A small CTC audio transcriber, trained from scratch.
Model: 6.27M parameters, depths [2, 4, 4], widths [128, 160, 192].
Training: soap at rate 0.0036, 9100 steps.
Data: 15625 training examples, 55.9 epochs.
Rows from block 2 of a small CTC audio transcriber, named by matrix and row number. Rows with one number belong to one channel. Each number is 128 + 32 x the weight over its row's rms, rounded and kept within 0 to 255. All counts start at 0. Numbers have three digits each. After the name is the row's rms in percent of the matrix's.
After each channel's rows are labels from the 100 clips, of 14976, where the channel reaches its highest value: "strongest on" is what is common among them. Only what is clearly more common there than usual is listed. The data: read English sentences (LibriTTS-R).
# convs0: first width-11 conv, stride 2 (model.blocks.2.convs.0.weight, 160x128x11, each kernel summed), inputs 0-63
# convs1: second width-11 conv (model.blocks.2.convs.1.weight, 160x160x11, transposed, each kernel summed), outputs 0-53

convs0.40 100:051148128097158175062145106097175074084131125083103139141114186160093160186167146103145082021121112101128086099108149138161195136124186092133137086085125119085070127152116158150119176099133102
convs1.40 103:133125120103188108132167084167157108112087102128157146129173152150132127172133130110108113149154147130057116159137129105129167078135159118170129095070124156123047
strongest on: the word "is"

convs0.10 095:118186180158154122128091118091096110108116160180137102178104093118124064119116126128120102151157046123159177121136154121115118093161147115150086145118131128094123099095112124186142105160101141
convs1.10 093:162107128106095128113139165071142107125172131205093146146147163152098159166125154144115158092104126137167133128120129101189088062154085094099124142131110145130140
strongest on: voice: male

convs0.24 117:108113147152105081112098096149149087102117160095143120084120102117100067139123104167140135123096145063104148171147140077171104097151136103132140099167128146109105125135158152192140150157103119
convs1.24 113:149085082094122114110186153129110101139132161107119089066105128146100130096126158104128125118087148128084130101161111133122145123158102148084158104125217163181083
strongest on: voice: male

convs0.94 096:118114096124138126185074098108170111136144188151063112145114116184158175179153151116030113112146214138121120111158120157057163181097157147160107118161128168142121082133159125150144095115083166
convs1.94 101:103116167106174156140090173110140136112166112127178120137087102136119062199117110130087147156101148105158084100101115098116125124153113163098194130121086148071100
strongest on: the word "be"

convs0.150 105:171127137147128136125095080103163084171115116100094137157106097087123127136084082185123122166116054088095162129072114138112133112154143107129116066178170101140118102187141116175133135142094148
convs1.150 103:164131099142124132196155192116120117064174141105106132151128115142162167096076067149157165153157089103135081080177113122146132084062121176204135173160117140126145
strongest on: voice: male; the word "his"

convs0.87 087:136121135133107095125142140136139114072104149095131161106186115089106132127102096152154115149131098070144142150116134097127103089139105155125163158179137116095106184148151102127173141161155087
convs1.87 101:171114144136174130143068126070159144147132161170110150124164099117149131155142146081168141131139205142109100119068178181138149170193160101126087120104150128117195
strongest on: the word "in"

convs0.8 106:127124092068138163098117145130111145074091094121082091173087089121129111125104090103144152120149097156121108190104136126097118147092096101105179120157091141134132101151101129077138109140084140
convs1.8 102:079142164138142130080134139153104055090125130143124098089120133157164136194090150110097173154128142096093144124225126129139090121059152191114146100150147116148096
strongest on: the word "no"; the word "not"

convs0.149 104:138110151126139042109108135136142062126086104094119111098123193131159110161159056149088099085132149075108128113126131160087145112194124147201162079140163097134121108154129112145043135111135145
convs1.149 106:138089054087176143115135137106131112075143124112134043124144109113127162140118162136193152099132087083152087037181112148060082116128156161149077130080136094106134
strongest on: the word "of"

convs0.70 102:131160107174165142088137136097038147066125145167149161164151110171125156124124124142129166137151084105126137128135078155161117170126162146148200130101137094064074124120138101138166102167081111
convs1.70 098:087108093183038160162113171141120096132087084119076113128123108142104135065142110111127109132166102143113071108101153134042136134154124138149130126132187105097103
strongest on: voice: male

convs0.3 103:134097128074073152168187118155146096145161120080124133138107178111080158109121085127149146097133118100094120117064144128107118134106087091189154093111111109104086091105160124137056145112098132
convs1.3 092:169097118120154146138094116129119158152099149110137126111133118148045151180054128098131102116165159136102130105177093133142111120144155205133182141061150189146146
strongest on: voice: female

convs0.5 108:134135053109128104149158083110104098098182090106121138082158148107125153052089121172120135204167134158119093149070122151151102118130096121159216099109118122127200163089147099073145112127183121
convs1.5 100:079144135161213117087127121139128117126160091111141148128129106121109133077166131159104122091198097102143121090085145154172156182113101142122077199141043147076093
strongest on: voice: female

convs0.111 105:140137097137096184185141140171168088180127168114099131100132093131165175106106147159136107125180147113099132060072132153181125116104095125133144102170078175130167125121163107124109124105102091
convs1.111 110:102087085148161115117172120122143100135108150151168118100115144126118157168112108157083078126101188134126163145186110121118084153135147152124081123095095133085057
strongest on: the word "not"

convs0.95 097:189152107110163087092161195120115138047105129081136096174121154157108148114096162104129206122079140113137156112132115142089133167150092145061108171095183166101184148120055162054140158133134171
convs1.95 099:064096144113106119104161105080175104184130199087114107100089100123137183083145114126127142064171120095141169125135138077096072117169091125180147126110098095100146
strongest on: the word "with"

convs0.21 092:150132084122139126135107082066120116122105185160153126159143084209112128195117133111125081132096122145115087136165114184056133115143167130139085092046142178120087142134078110133046067123155125
convs1.21 101:125082109118155117129110144180115195137092059121101118086173143162138145141145165129156086084091077063070151121154107168178142144093138187096086099160145103122115
strongest on: the word "be"

convs0.13 114:122151130210133182106095121068097177118119124141113158147097105087092110185146143092091134081100123122160122114140134122133133159155119133118119084140121156075144128165122148168108114179069138
convs1.13 104:118099103121104089097125165096140122131108104116115102111166115111065107146118158122128100193160108186105124163092135040106129118147105180072156103105133144143100
strongest on: voice: male

convs0.153 112:156163063073095113096161109104123105108162090164128192118086114096110136088111103174153097140087145079129163123060148168149067175179080100106146169156099100119118148107071102152153130126079071
convs1.153 109:169179109129091141083132031114136112091152141144135100130124141107130092124121219129192147112084177090094129074174129153146112140152172102136077096133148120034102
strongest on: voice: female

convs0.23 102:154140147145052116135132105135053052112099098153131114128135087167135070064160115145147144136125179121059081129098122107156115155139175103142161169115137077120151129139159117088095132096145114
convs1.23 106:147108117120115160164126121138152107151106116129089131139124131098107134105135246142120098152158103082142162121127120156122086053139124173140138085130099150146186
strongest on: voice: male

convs0.108 090:126168096113083118146154127155183065074143098157155091136125091156133128115088093137126173112130133086113166180106194154128177153101136126165087069072066088158130109146109109144144168154150141
convs1.108 091:173160085118106144122145162144145114166074104161117148130176064097151166151167065155116152144150182155116120127170137131075106053108137161142109076153166158171080
strongest on: the word "had"

convs0.42 095:174125119140098134113197138102099130139138089061098139125130077119112142109095105192100102105081096087147104174087105087140116077108087109164143111130118131137101096098126167101096156156141118
convs1.42 101:125107113171113066098070111209149097178126139114141144110128168128144119090144078183156135054139117143106178114131134124102153122083127172103078155199100105112096
strongest on: the word "her"

convs0.0 104:089188146112141131133169133132139127107104147147128144157112108116147166157076170148148201135112113112093201111084087080107166113083157132117137093141110150117109112090127138157153172069139050
convs1.0 114:159133177131118114118104123140091103018140107171130156107111155062136082118109126099095108096105102147083135090175128118152104133112136155147138128116067134191116
strongest on: voice: female

convs0.81 106:091145107093133103129160170174084033150067114097127121122120092103134180090131099142100128115121079127113136206103111123102103120130116178117049145160126164111109138156157068094151158135088108
convs1.81 096:124127138120153164117175096130110059139152192141103104144100168163117115077145101121119138140127140100096120199178123069082139160115173109161147128060106104091096
strongest on: the word "it"

convs0.157 098:115135085148082091141126112144105124066131176067131102093069129090107150080144177180106143098145176134113147107106152120126122116132125177176134107067144179101106122077143073094135105081198145
convs1.157 091:176185141155141146180075151073115140170112115188158151147097112140107115061102151070122095182192161137143153141077117104145098127139092135169120086141140137140164
strongest on: voice: female