{
  "time_shift_ms": 100,
  "vocab_size": 32,
  "norm": "batchnorm",
  "depths": [2, 4, 4],
  "lr_schedule": "cosine"
}
Rows from block 2 of a small CTC audio transcriber, named by matrix and row number. Rows with one number belong to one channel. Each number is 500 + 40 x the weight over its row's rms, rounded and kept within 0 to 999. All counts start at 0. Numbers have three digits each.
After each channel's rows are labels from the 100 clips, of 14976, where the channel reaches its highest value: "loudest band" is the band of the loudest frequency at the time of the peak; "top examples" is what is common among them. Only what is clearly more common there than usual is listed. The data: read English sentences (LibriTTS-R). In brackets: how many of the 100.
# convs0: first width-11 conv, stride 2 (model.blocks.2.convs.0.weight, 160x128x11, each kernel summed), inputs 0-63
# convs1: second width-11 conv (model.blocks.2.convs.1.weight, 160x160x11, transposed, each kernel summed), outputs 0-53

convs0.48:483495445534525453471471496568531485570540516573511505392474594505440491477543557491518475499503517548493497423489491495537519525553574514493490484459450471501496525601567452487558538512447540
convs1.48:521440481476472515533465491450555542513488472469452537480475425490484498524491480520516469505483552496498424502509447488455519513547539528461496523548524559501418
loudest band: 500 to 1000 Hz (65)
top examples: voice: female (90)

convs0.69:604534510508430508445501448460456528475516565500513473581432451468541477450424534513474485497468524472487457413480435483504503538495536505472539492522480509461519533524526420510494443607471511
convs1.69:579492510543400493520490520449498526485518501540450511554550507502519520528519439509531452502470476543402453548503516510452480466494513485550453473429489570376517
loudest band: 250 to 500 Hz (37)
top examples: voice: male (81); the word "we" (29)

convs0.144:486525466562489520477479493519471515465524443507471438470495430561446494464554481549415428468578514515406527524486458503474526469533495458454460560497524540475506541464447475518575475513475572
convs1.144:371502464533538602500561497526524520524527536551516511510549514462566523522505548464521514520507542421454493525518480482499470505525382511508458528439479565518438
loudest band: 250 to 500 Hz (66)
top examples: the word "was" (40)

convs0.136:536523452461478450517578483496479478559423466455512429507440499549450473508455493553460468497478462452505557510469465575449505407518538529531539486494516523458529513558489525428509558446478451
convs1.136:498492443450494592476469500517573473536553537566517512500480407559457583559508475589573494481431525426457459493556535494499508516516498491551503481509476561543513
loudest band: 4000 to 8000 Hz (29)
top examples: the word "was" (37)

convs0.84:490570441565473486502455498563417459553457525452439500449516417505530512535476425445429440449511547494487544499501497559514520495507472435447495416508609566464478514495559414489407491484535536
convs1.84:514459464546540475520480576466483529380554476530519444503459505481509527530560506489515494546510487485523499501441517485479511506498416572511459448525477524489474
loudest band: 250 to 500 Hz (34)
top examples: voice: male (83)

convs0.77:544476484474519476444525586429536518509466517437485497570493505515524516491419560585486492578502437555493460402443448489499504484409527504509512470405517493480532505439443486511496467536468528
convs1.77:556464440490457496547509533456532490459487517471421517436494459460455474436442526554478431578494465466384532522482504487491450546502475477465456496511493482510465
loudest band: 250 to 500 Hz (37)
top examples: voice: female (89)

convs0.12:564472494533506454546490531418494480458502551494463578538459474589417476508532519471519540463517488388555422557539529566453527490477488504493524509575436513491450541513453458523403541478545434
convs1.12:500453531512525465506460432485533517527487504520521527441466425542558507534463446527580523415470469527502464438524402479429444475539554487564421447550494448533577
loudest band: 4000 to 8000 Hz (36)
top examples: the word "is" (26)

convs0.33:486431476434494533481444474571481545477445499477479499546512509497478536525531573548481555516431530489477454527493551473437468521416577461420512490540519542464474525457483506471503503470478567
convs1.33:411459460515496557494493501446533515460500524445542517470516542543488474510445431495554516536440459552517424480445509494474426520546496544508494497473563523434487
loudest band: 250 to 500 Hz (32)
top examples: voice: male (76)

convs0.99:517557456499550534420538480534475532500446533496544507494496469474463475466538454474513485495551465549485438513524582516479570490488462470435532535460529503454486503569486520447461474494425488
convs1.99:520490482513460523426476469494467440498534445481446473467497574495452435519515485465521502540477496538442489503466516489468491528489465539482490474487506489530438
loudest band: 250 to 500 Hz (50)
top examples: voice: male (85)

convs0.119:510532572531492453462444507508504463494561467463505487482431524529525473504484557565496513564501512499471559445517489411565540505488460455426489481521516456478487502524493523449446468564485490
convs1.119:517494481483469588479561505483490540529471452424558487511548500514466509477563459507505455475505495469568515577479467454518473527499442439492500477490405469518510
loudest band: 250 to 500 Hz (33); 500 to 1000 Hz (27)
top examples: the word "but" (25)

convs0.76:524523460475561509500490483519565490552518437524483524501559493505550477459411440421446422469435514472429499514448478533525514524461545507517531550541489440533481473432522485504494605566401464
convs1.76:402529465454506459518510512452446460556469442487527499489495437493497476504493503480483539495482494511562405482525476489534431424485582472497398566517491442525455
loudest band: 500 to 1000 Hz (33)
top examples: voice: female (89)

convs0.62:521526414527516482472546503467528527481511535364542518517534422615486473463481485534544581459444468440449530490472468600456439477473497484481520489443515523492514553486455464518442475431500547
convs1.62:452445552512500443436508543578531560488525521474525522474552450500474494570454549546440423478514469548470476450512519471499514503448489424436448447493482522486534
loudest band: 4000 to 8000 Hz (43)
top examples: voice: female (80)

convs0.29:459518454494488484552514402441467546538486532484475511533494441573466484478450464545603477519516471537488552491534421508503493547452583517479441530516520473449453501423490464601463505482496512
convs1.29:497489511497536512578552498475386525512498504548503521454524579482486522487529544433469546494417496509453527538491530505518483492446544531478500464453515497482530
loudest band: 4000 to 8000 Hz (88)
top examples: voice: female (83)

convs0.11:552500435498552523521490529509501512408546455426532518497522470480539523509502460526520502582546500467516552435544467486505569542535504470522504550520480496482477561446484484534481522490442514
convs1.11:541581461499502441544473527519478472473479517500498542484529498474525512499485578429511525516532443549516455495459522487520479501547476445484504548524596570470528
loudest band: 250 to 500 Hz (32)
top examples: voice: male (79)

convs0.28:519520541495467463495543517510470449520452532502460570439472502536468483426502514527519490461560465464479474455451450549475484497487526538583523492532504527500545559376591496503464469489540505
convs1.28:545452451473435576577492591519519543499419534520534475483450468548557524543503494535570461497497506500482571519438573535470429492449539556546513521524523532521540
loudest band: 500 to 1000 Hz (74)
top examples: voice: female (90)

convs0.67:492506482487442423477514509496503426480507585461463477516473477440501487448556523490509465575445501476456458519619537372478519475454504493432465504515533523499467518486520565485470525515491512
convs1.67:481524505479543509527508438542492494540462578516510484416470526494497495471486469487421560574534461449515523496476500437476467494493459488479530507555502419510447
loudest band: 250 to 500 Hz (76)
top examples: voice: male (82)

convs0.89:485530526513521504542534544530519521417426422573508519487506485556488586455487519504490509404512504467523546520452476502504398436462493611477393490506509537533467500516583453515499476512434546
convs1.89:539527570521464477484471540453480436481476499557507518478444475512429558535483523506510590586521456499469541496434474550489518495525520552523520524442447473446494
loudest band: 250 to 500 Hz (58)
top examples: voice: female (98)

convs0.98:508531463503492487459545457560424460507489487495529479488586519528484514430402521589545413491511492445462498557538517598565527496490518535489481458509466482466519533537482503519454496479576535
convs1.98:537535463478406517557497520583524535450499495533460527500454467472493528500525506553519456496475423506422503547540487518477547559499479540472515465467548501440474
loudest band: 250 to 500 Hz (44)
top examples: the word "you" (39)

convs0.90:459526567531503538488467446458466500450515494500434499475526460504421531438443477499498537505460514555477530428506460465476569454481547514554474477522489439507435484473489473460457449570487443
convs1.90:481526488467436464496556504497485493537452486513537512505477535481437586398504463495434442504591476401611539488477453435467462512482485514486483494511569490478475
loudest band: 250 to 500 Hz (32)
top examples: the word "to" (63)

convs0.117:499534443483511511511444524528408535530502475442426533542498460470531460462546531510460517478464467517550436572522514476503560463455548494457480545517523473520544481500552440470563448471500564
convs1.117:487484513588456465488501497504502471480441503440529481417500475460541557528507480443491413507510476555567423490463580439456425564555538454523496477520477503524407
loudest band: 500 to 1000 Hz (31)
top examples: voice: male (96)

convs0.55:497501541467489455505525499514446449476496475514451482463522460495447537460512502529512539630507527564440467520508458500452468520469476438359496531477556520420421495520474503506514497496518518
convs1.55:512535484535536505484522543448431533516495484442478503443533430506514451466496533419527501503532540558527490503447528462475474507497581466473497511504506444502451
loudest band: 4000 to 8000 Hz (58)
top examples: voice: male (76)

convs0.17:518511481442494502588564519490543544381539547529521566588455408523513489446482515492568472515468495525554446514448498556477519461430505521499461459500444566505473484479381475522477509540558523
convs1.17:536518432512466485518459536512523477492508536572506535484462423564471562487474460493490446449484459418477520565487467488490479539484547527495471428503485556511533
loudest band: 4000 to 8000 Hz (50)
top examples: the word "i" (42)

convs0.146:511483478484462464517570489428541417466476529499524494434507460451495549448450508453496489483404487511479501469463453566538525500516472542545537448568498500483447443539472538581446452496530515
convs1.146:490432456478580492564461483584458522398520542586451468527527493542526544396474534462504438481456507539493520508546537481469483549449494524504527498560462488501515
loudest band: 4000 to 8000 Hz (65)
top examples: voice: female (88)

convs0.131:501499491463584502434430503502426490520477532449490492565548403439477438508494504513551518544481459482480570542554489462475480495518466421453517516521473488486543525531515570562511499501468425
convs1.131:535502521509426507488488507503442419503509581510485498531483488469450530430491498392475596436494465476431506485513503521509515447462477500435464476516482524470446
loudest band: 250 to 500 Hz (31)
top examples: voice: male (90)