From a checkpoint of a small CTC audio transcriber: widths [128, 160, 192].
Rows from block 3 of a small CTC audio transcriber, named by matrix and row number. Rows with one number belong to one channel. Each number is 128 + 32 x the weight over its row's rms, rounded and kept within 0 to 255. All counts start at 0. After the name is the row's rms in percent of the matrix's.
Before each channel's rows are labels from the 100 clips, of 14976, where the channel reaches its highest value: "responds to" is what is common among them. Only what is clearly more common there than usual is listed. The data: read English sentences (LibriTTS-R).
# convs0: first width-11 conv (model.blocks.3.convs.0.weight, 160x160x11, each kernel summed), inputs 0-39
# convs1: second width-11 conv (model.blocks.3.convs.1.weight, 160x160x11, transposed, each kernel summed), outputs 0-39

responds to: the word "from"; the word "with"
convs0.145 101 [164 113 154 132 124  93  98  83 133 208  86 135 112  99  72 145 135 154 114  62 185  80 136  70 114 151 130 134 101 120 186 142 136 148 159 188  93  97 106 170]
convs1.145 099 [104  89 166 168 113 111  69  83 144  65 154 123 125 121 162 173 139 121 142 163  77 110 113 122 110 152 105 119  77 142 104 109 184 162 140 116 128 159 162 146]

responds to: the word "not"
convs0.154 092 [126 163 144  58 172 143 162 105  82 193 114 124 146 174 152 122 138 140 119  95 101 116 155 129 114 128 133 138 149  95 107 157 115 165 172 177 121  85 133 130]
convs1.154 099 [114  95 103 150 106 124  72 118  82 125 172 159  75  96 111 119 131 153 114 143 132 183  91  99 114 121 180 212 155 108 114 111 116 100  95 112 117 116 154  77]

responds to: voice: female; the word "and"
convs0.102 101 [147  80 114 124 154  90 119 143 118 113 134 187  94  92 158 122 109  96 127  63 175 143 127 139 101 108  69 143 172  96 163  59 176  69 182  79  96  93 179  87]
convs1.102 106 [172 140 106 170 117  77 107  49 123 170 100 105 135 152 134 153 106 155 147 121 114  80  96 189 121 151 124  77 142  90 102 102  94 147 103 127 122  96 130 157]

responds to: voice: male; the word "must"
convs0.112 089 [ 78 133 156 217 142  59 114 155 132 166 127 182 150  99  86 111  95 132 116 158 140  89 112  54  67 142 108 119 151 148 112  87 197 171 148  84 129  69 119  87]
convs1.112 105 [102  79 138 116 155 125 132 182 149  92 185 153 149 173 106 154 120 117  98 115 109 127 153 164  92  92 147 144 142 135 143 166 106  84 114 123 160 153 102 184]

responds to: the word "not"
convs0.6 099 [125 138 152 117  83 119 133 109 158 128  78 113 131 147  89 160 105 118 123  97  50 169 107  90  76 115  99 124 113  76  88  84 148 122 105 123 133 144 113 118]
convs1.6 108 [161  72 114 201 118  86 135  93 103 153 126  93 108  78 121 150  98 120  81 134  82 123 126 128 119 182  71 133 113  73 144  98 113 107 110  66 123 143  89 124]

responds to: the word "have"
convs0.94 092 [155 127 153  55 115 191  94 116 112 107 115  87 173  78 139  84 135 159 158  91 184 129 116  91 202 152 108 101 149 120 132 149 151 129  89 143 117  70 123 117]
convs1.94 100 [134 108 155  76 113 129  92  91 126 135 151 166 146 141 147 139 171 160 136 109  48 172 101  97  49  62 175  40 132 226 140  99 134 160 109  98 104 115 162 129]

responds to: voice: female; the word "and"
convs0.54 109 [ 98 141  93 106 154 169 140 112 107 187  96 169 122 122 174 126 156 115 188  20 148 115 120 134  95 133  93  97 169 179 115 119  91 152 114 157 153  94 164  75]
convs1.54 102 [ 80  61 115  79 118 108 140  70 130 157 126 167  90 149  84 118 147 161  75 190  77 140 124 165 118  84 164 125 122 117 108 120 126 135 113 128 110  66 120 194]

responds to: the word "think"
convs0.133 098 [168 194 156 113 125 163 154 142 146  99 170  78 111 237 121  82 118 165  88 102  97 127 183 131  62 130 143 153 137 113 103 149  75 126 118 106  86  79 136 122]
convs1.133 102 [165  58 124 172  59  86  85 150 153 106  83 168 121  86 131 173  74 125 141 125  97 151 166 128  75 147 151 160 117 151 116  91 179  85 154 147 121 119 117 134]

responds to: the word "was"; the word "not"
convs0.16 099 [117 181 169 196 101 159 140 156 111 150 108 172 118  99 129 137  63  49  92 129  61 123 141 122 144 162 155 145 144  70  94 126 102  69 112 139 177 121 147 138]
convs1.16 098 [101 129 152 102 166 103 117 138 141  99 175  90 116  94 113 108 136 123 108 194 164 120 126  85 109 120 124 104 110 168 133  97 146 120 163 122 136  95 128 117]

responds to: the word "the"
convs0.100 099 [113 192 153 101 120  67 181 142  84 122 172  94  98 143 147 145  57 100 126 146 129  95  69 156 181 114 153 107 121 140 151  94 107 155 138 129 144 117 165 102]
convs1.100 100 [135 129 137 120 129 156 119 130 186 144 124 145 134 110  86 144 128 148 111 137 126 155 101 143 160 148 114 180 109 142 255 113 161 124 119 200 181 112 135 105]

responds to: the word "his"
convs0.122 106 [149 168 133 135  71 167 166  93 155 108 163  94 164 124 144  51  87  95 156 120 112 110 144 101 140 107 114 148  74  98 114  45  69  84 153 109  95 108 132 114]
convs1.122 112 [168 102 113 119 152 105  66 116 136  92 118  79  85 113 197 113 151 148 121 150 109 171 145 129 104 140  90 147  78 104 100 133 126 174 132  86 111 140 132 116]

responds to: the word "was"
convs0.56 096 [157 149 136 120 128 129 114 104 121 124 125 138 129 120 164 151  77 166 149 180 110 139 185 127  48 101 214 145  97  98  62 117  94  83 133  91  79 137 127  87]
convs1.56 100 [138  89 145 103 242 200 109 128 148 149 137 160 116 101 101 177 134 104  83 161 107 101  49 165 148  99  99  96  99 149 104 128 133 168 145 112  75 128 104 120]

responds to: voice: male
convs0.24 112 [117 155  77 116 171 129  90 112  96 170 110 109 169 109 124 111 113 138 108 125 147 156 141 144 101 134 181 150 112 144 131  89  91 185 131 137 108 161 155  82]
convs1.24 106 [132 123 126  79 131 134 138 156 137 119 109 125  99 143 163  94  52  92 126 175 130  81 151 177  89 161 136 121 158 180  68 104 100 114 167 127 118  95 104 160]

responds to: voice: male
convs0.130 102 [ 96 142 161 113  98 102 101 162 129 100 159  71 125 136 136 107  84 158 125  98 102 115 116 149 159 165 174 103 114 118 110  74 117 187 189 147 163 103  90 115]
convs1.130 090 [136  80 180 124 134 168 111 160 202 149 137 175 110 133 153 136  81  76 103 126 137 136 169 111 168 109 150 133 136 152 151 118 139 101 167 106 128 118 128 125]

responds to: the word "was"; the word "a"
convs0.69 092 [121 152 137 136  96 176 104 140 143 173 133 182 136 130 181 131  81 152 120 143 109 165 130  80  93 164 157 124 137 127  56  94 169 100 112  88 115 173 188 125]
convs1.69 097 [201 121  59 157 152 116 137  80 132 139 122 109 101  98 179 143  98 158  78 176 155 149  98 167 159 101 103 111 178 124 191 111 116 163 112  97 137 151 146 115]

responds to: the word "you"
convs0.132 102 [103 180 148 176 179 105 156  87  87 121  93 131 187 124 152 180 140 163 182 116 146  99 137 104  68 160  67 104 147 108 129 184  65  88 166 120 123 130 127 142]
convs1.132 111 [128 132  84 155 120 117 135 117 105 154 104  99 182 123  95 106 164 151  97  98 145 107 120 105 109 148 171 131 135  94 102 115 189 209 117  95 103  98 116 149]

responds to: the word "you"
convs0.30 103 [143 123  68 119 102 132 105 169  82  87  74 158 107 116 113 155 150 135 152 110  76  64 140  86 147 149 131  78 111 109  99 129 133 149 105 128 117 143 177 105]
convs1.30 103 [138 118 114 175 151 119 100 103 133 145  93 138 152 109  84 132 182 120 141 116 130 144 169 158 138 109 134 130 101 116 137 145 142 107  84 190 125 106 104 181]