From a checkpoint of a small CTC audio transcriber.
Data: trained on read English sentences (LibriTTS-R), 15625 training examples.
Rows from block 3 of a small CTC audio transcriber, named by matrix and row number. Rows with one number belong to one channel. Each number is 128 + 24 x the weight over its row's rms, rounded and kept within 0 to 255. All counts start at 0. Numbers have three digits each. After the name is the row's rms in percent of the matrix's.
After each channel's rows are labels from the 100 clips, of 14976, where the channel reaches its highest value: "strongest on" is what is common among them; "loudest" is the band of the loudest frequency at the time of the peak. Only what is clearly more common there than usual is listed. The data: read English sentences (LibriTTS-R). In brackets: how many of the 100, against the usual share in percent.
# convs0: first width-11 conv (model.blocks.3.convs.0.weight, 160x160x11, each kernel summed), inputs 0-39
# convs1: second width-11 conv (model.blocks.3.convs.1.weight, 160x160x11, transposed, each kernel summed), outputs 0-39

convs0.70 100:087146137122121124139122087129123151138131153104121115108135155112162124118126174113122133143109054095113068102141107109
convs1.70 100:086170146145119124098123139105127086168159150130123162131159168111137129146131144089147160134096137111130180102098129149
strongest on: the word "it" (43 vs 15.2); the word "is" (30 vs 10.5); the word "if" (26 vs 4.6)
loudest: 250 to 500 Hz (37 vs 13.8)

convs0.103 103:121092128088087115110117130127108104146062144105106095123136148156112149133136128127108154114156124189168137115158116132
convs1.103 100:128149077140139060116140141147125084133060111118122104128105127091091137127105116089101135124154109105150135106168129147
strongest on: the word "with" (36 vs 8.8)
loudest: 250 to 500 Hz (38 vs 13.8)

convs0.138 100:140129163145144124097118122119151129129105139167155155140155125125124124163156154109131098128177146112081103121149157146
convs1.138 101:129113137101145136143109142113149138119133079134140163102152106115164159116190170128131100067107141087125137111105104076
strongest on: the word "was" (53 vs 15.2)
loudest: 250 to 500 Hz (51 vs 13.8)

convs0.15 099:100120106151120089118130129107129123117164137160095090109151193150173129118106118119117096080111098134165132094112143117
convs1.15 095:135125092126140136096097099123110166124106136121094176164123081112118142147160137132107129128136132116134128115137119135
strongest on: the word "his" (46 vs 10.2)
loudest: 4000 to 8000 Hz (31 vs 5.7)

convs0.17 102:156120145143129166160109166152140122099138113082162150154154084106086119120133141093127132114122147057153104080152148126
convs1.17 105:115137072101105080098137088111119121101109128148093130085122164112095105142152100082117145094097151138112123082129106105
strongest on: the word "it" (36 vs 15.2); the word "is" (26 vs 10.5)
loudest: 250 to 500 Hz (35 vs 13.8)

convs0.72 095:152126130147094148120121099139119086134089129143163123160119117126118087155113132115094095116117116157123101075110135125
convs1.72 099:107153143135098134110157131136150121104109122146162157114135118114119135129147108109109134118137108085135124070096088118
strongest on: voice: male (73 vs 47.6)
loudest: 4000 to 8000 Hz (43 vs 5.7)

convs0.34 106:149099163113168149125190113103153137101178106119110104168123134118153155134126125141128161125144115119118157104152155125
convs1.34 089:152117097130101137140133113156085184114132100122144091116122117143155112117130149101145129112152131117140133116161132119
strongest on: the word "be" (25 vs 7.8)
loudest: 250 to 500 Hz (36 vs 13.8)

convs0.57 102:151133104138116137146119121131176143144112143152098185132118182145116115103136116168142148067129095076126102090124104154
convs1.57 101:109132117151136177102148106161110132120155142113106139155096083105129160157096112150143108092112140138169089138143135096
strongest on: the word "think" (29 vs 2.1)
loudest: 250 to 500 Hz (35 vs 13.8)

convs0.86 100:069140119142118129096142112145142152170103159132119154122115176127167159168130130113113120101131093122113114138134151134
convs1.86 104:066135104106128094143122109135150117080128150100065115118153121113155116147146162115147127130127132127131182114150135083
strongest on: the word "is" (31 vs 10.5)
loudest: 250 to 500 Hz (45 vs 13.8)

convs0.105 098:108107137136127102135153104106083126125106127131129086102124146087146083155113117180205093128173118139131146165077133090
convs1.105 091:081111132143127145164135151152113084133106139151174155145152146153136125119148081176099127107097131120105100084098130145
strongest on: the word "never" (30 vs 1.7)
loudest: 500 to 1000 Hz (30 vs 6.7)

convs0.109 100:201102182098108108128102081171125139087116125089118075125155128135096143169119126142159105121093130157095132126137178139
convs1.109 101:140120138134105110095119127138115105140132106137117151093127153077095098134134100119104123072152145149138078107099122157
strongest on: voice: female (81 vs 52.4)
loudest: 4000 to 8000 Hz (26 vs 5.7)

convs0.7 103:097114139127144113112134142090126144144141118132128090163158167123120075111135084099166119115137112114122163124143103126
convs1.7 106:130097154106140084128126156120137158091191133091144115141117149152141112160106126143103154128125106124104125152155120120
strongest on: the word "be" (67 vs 7.8)
loudest: 250 to 500 Hz (50 vs 13.8)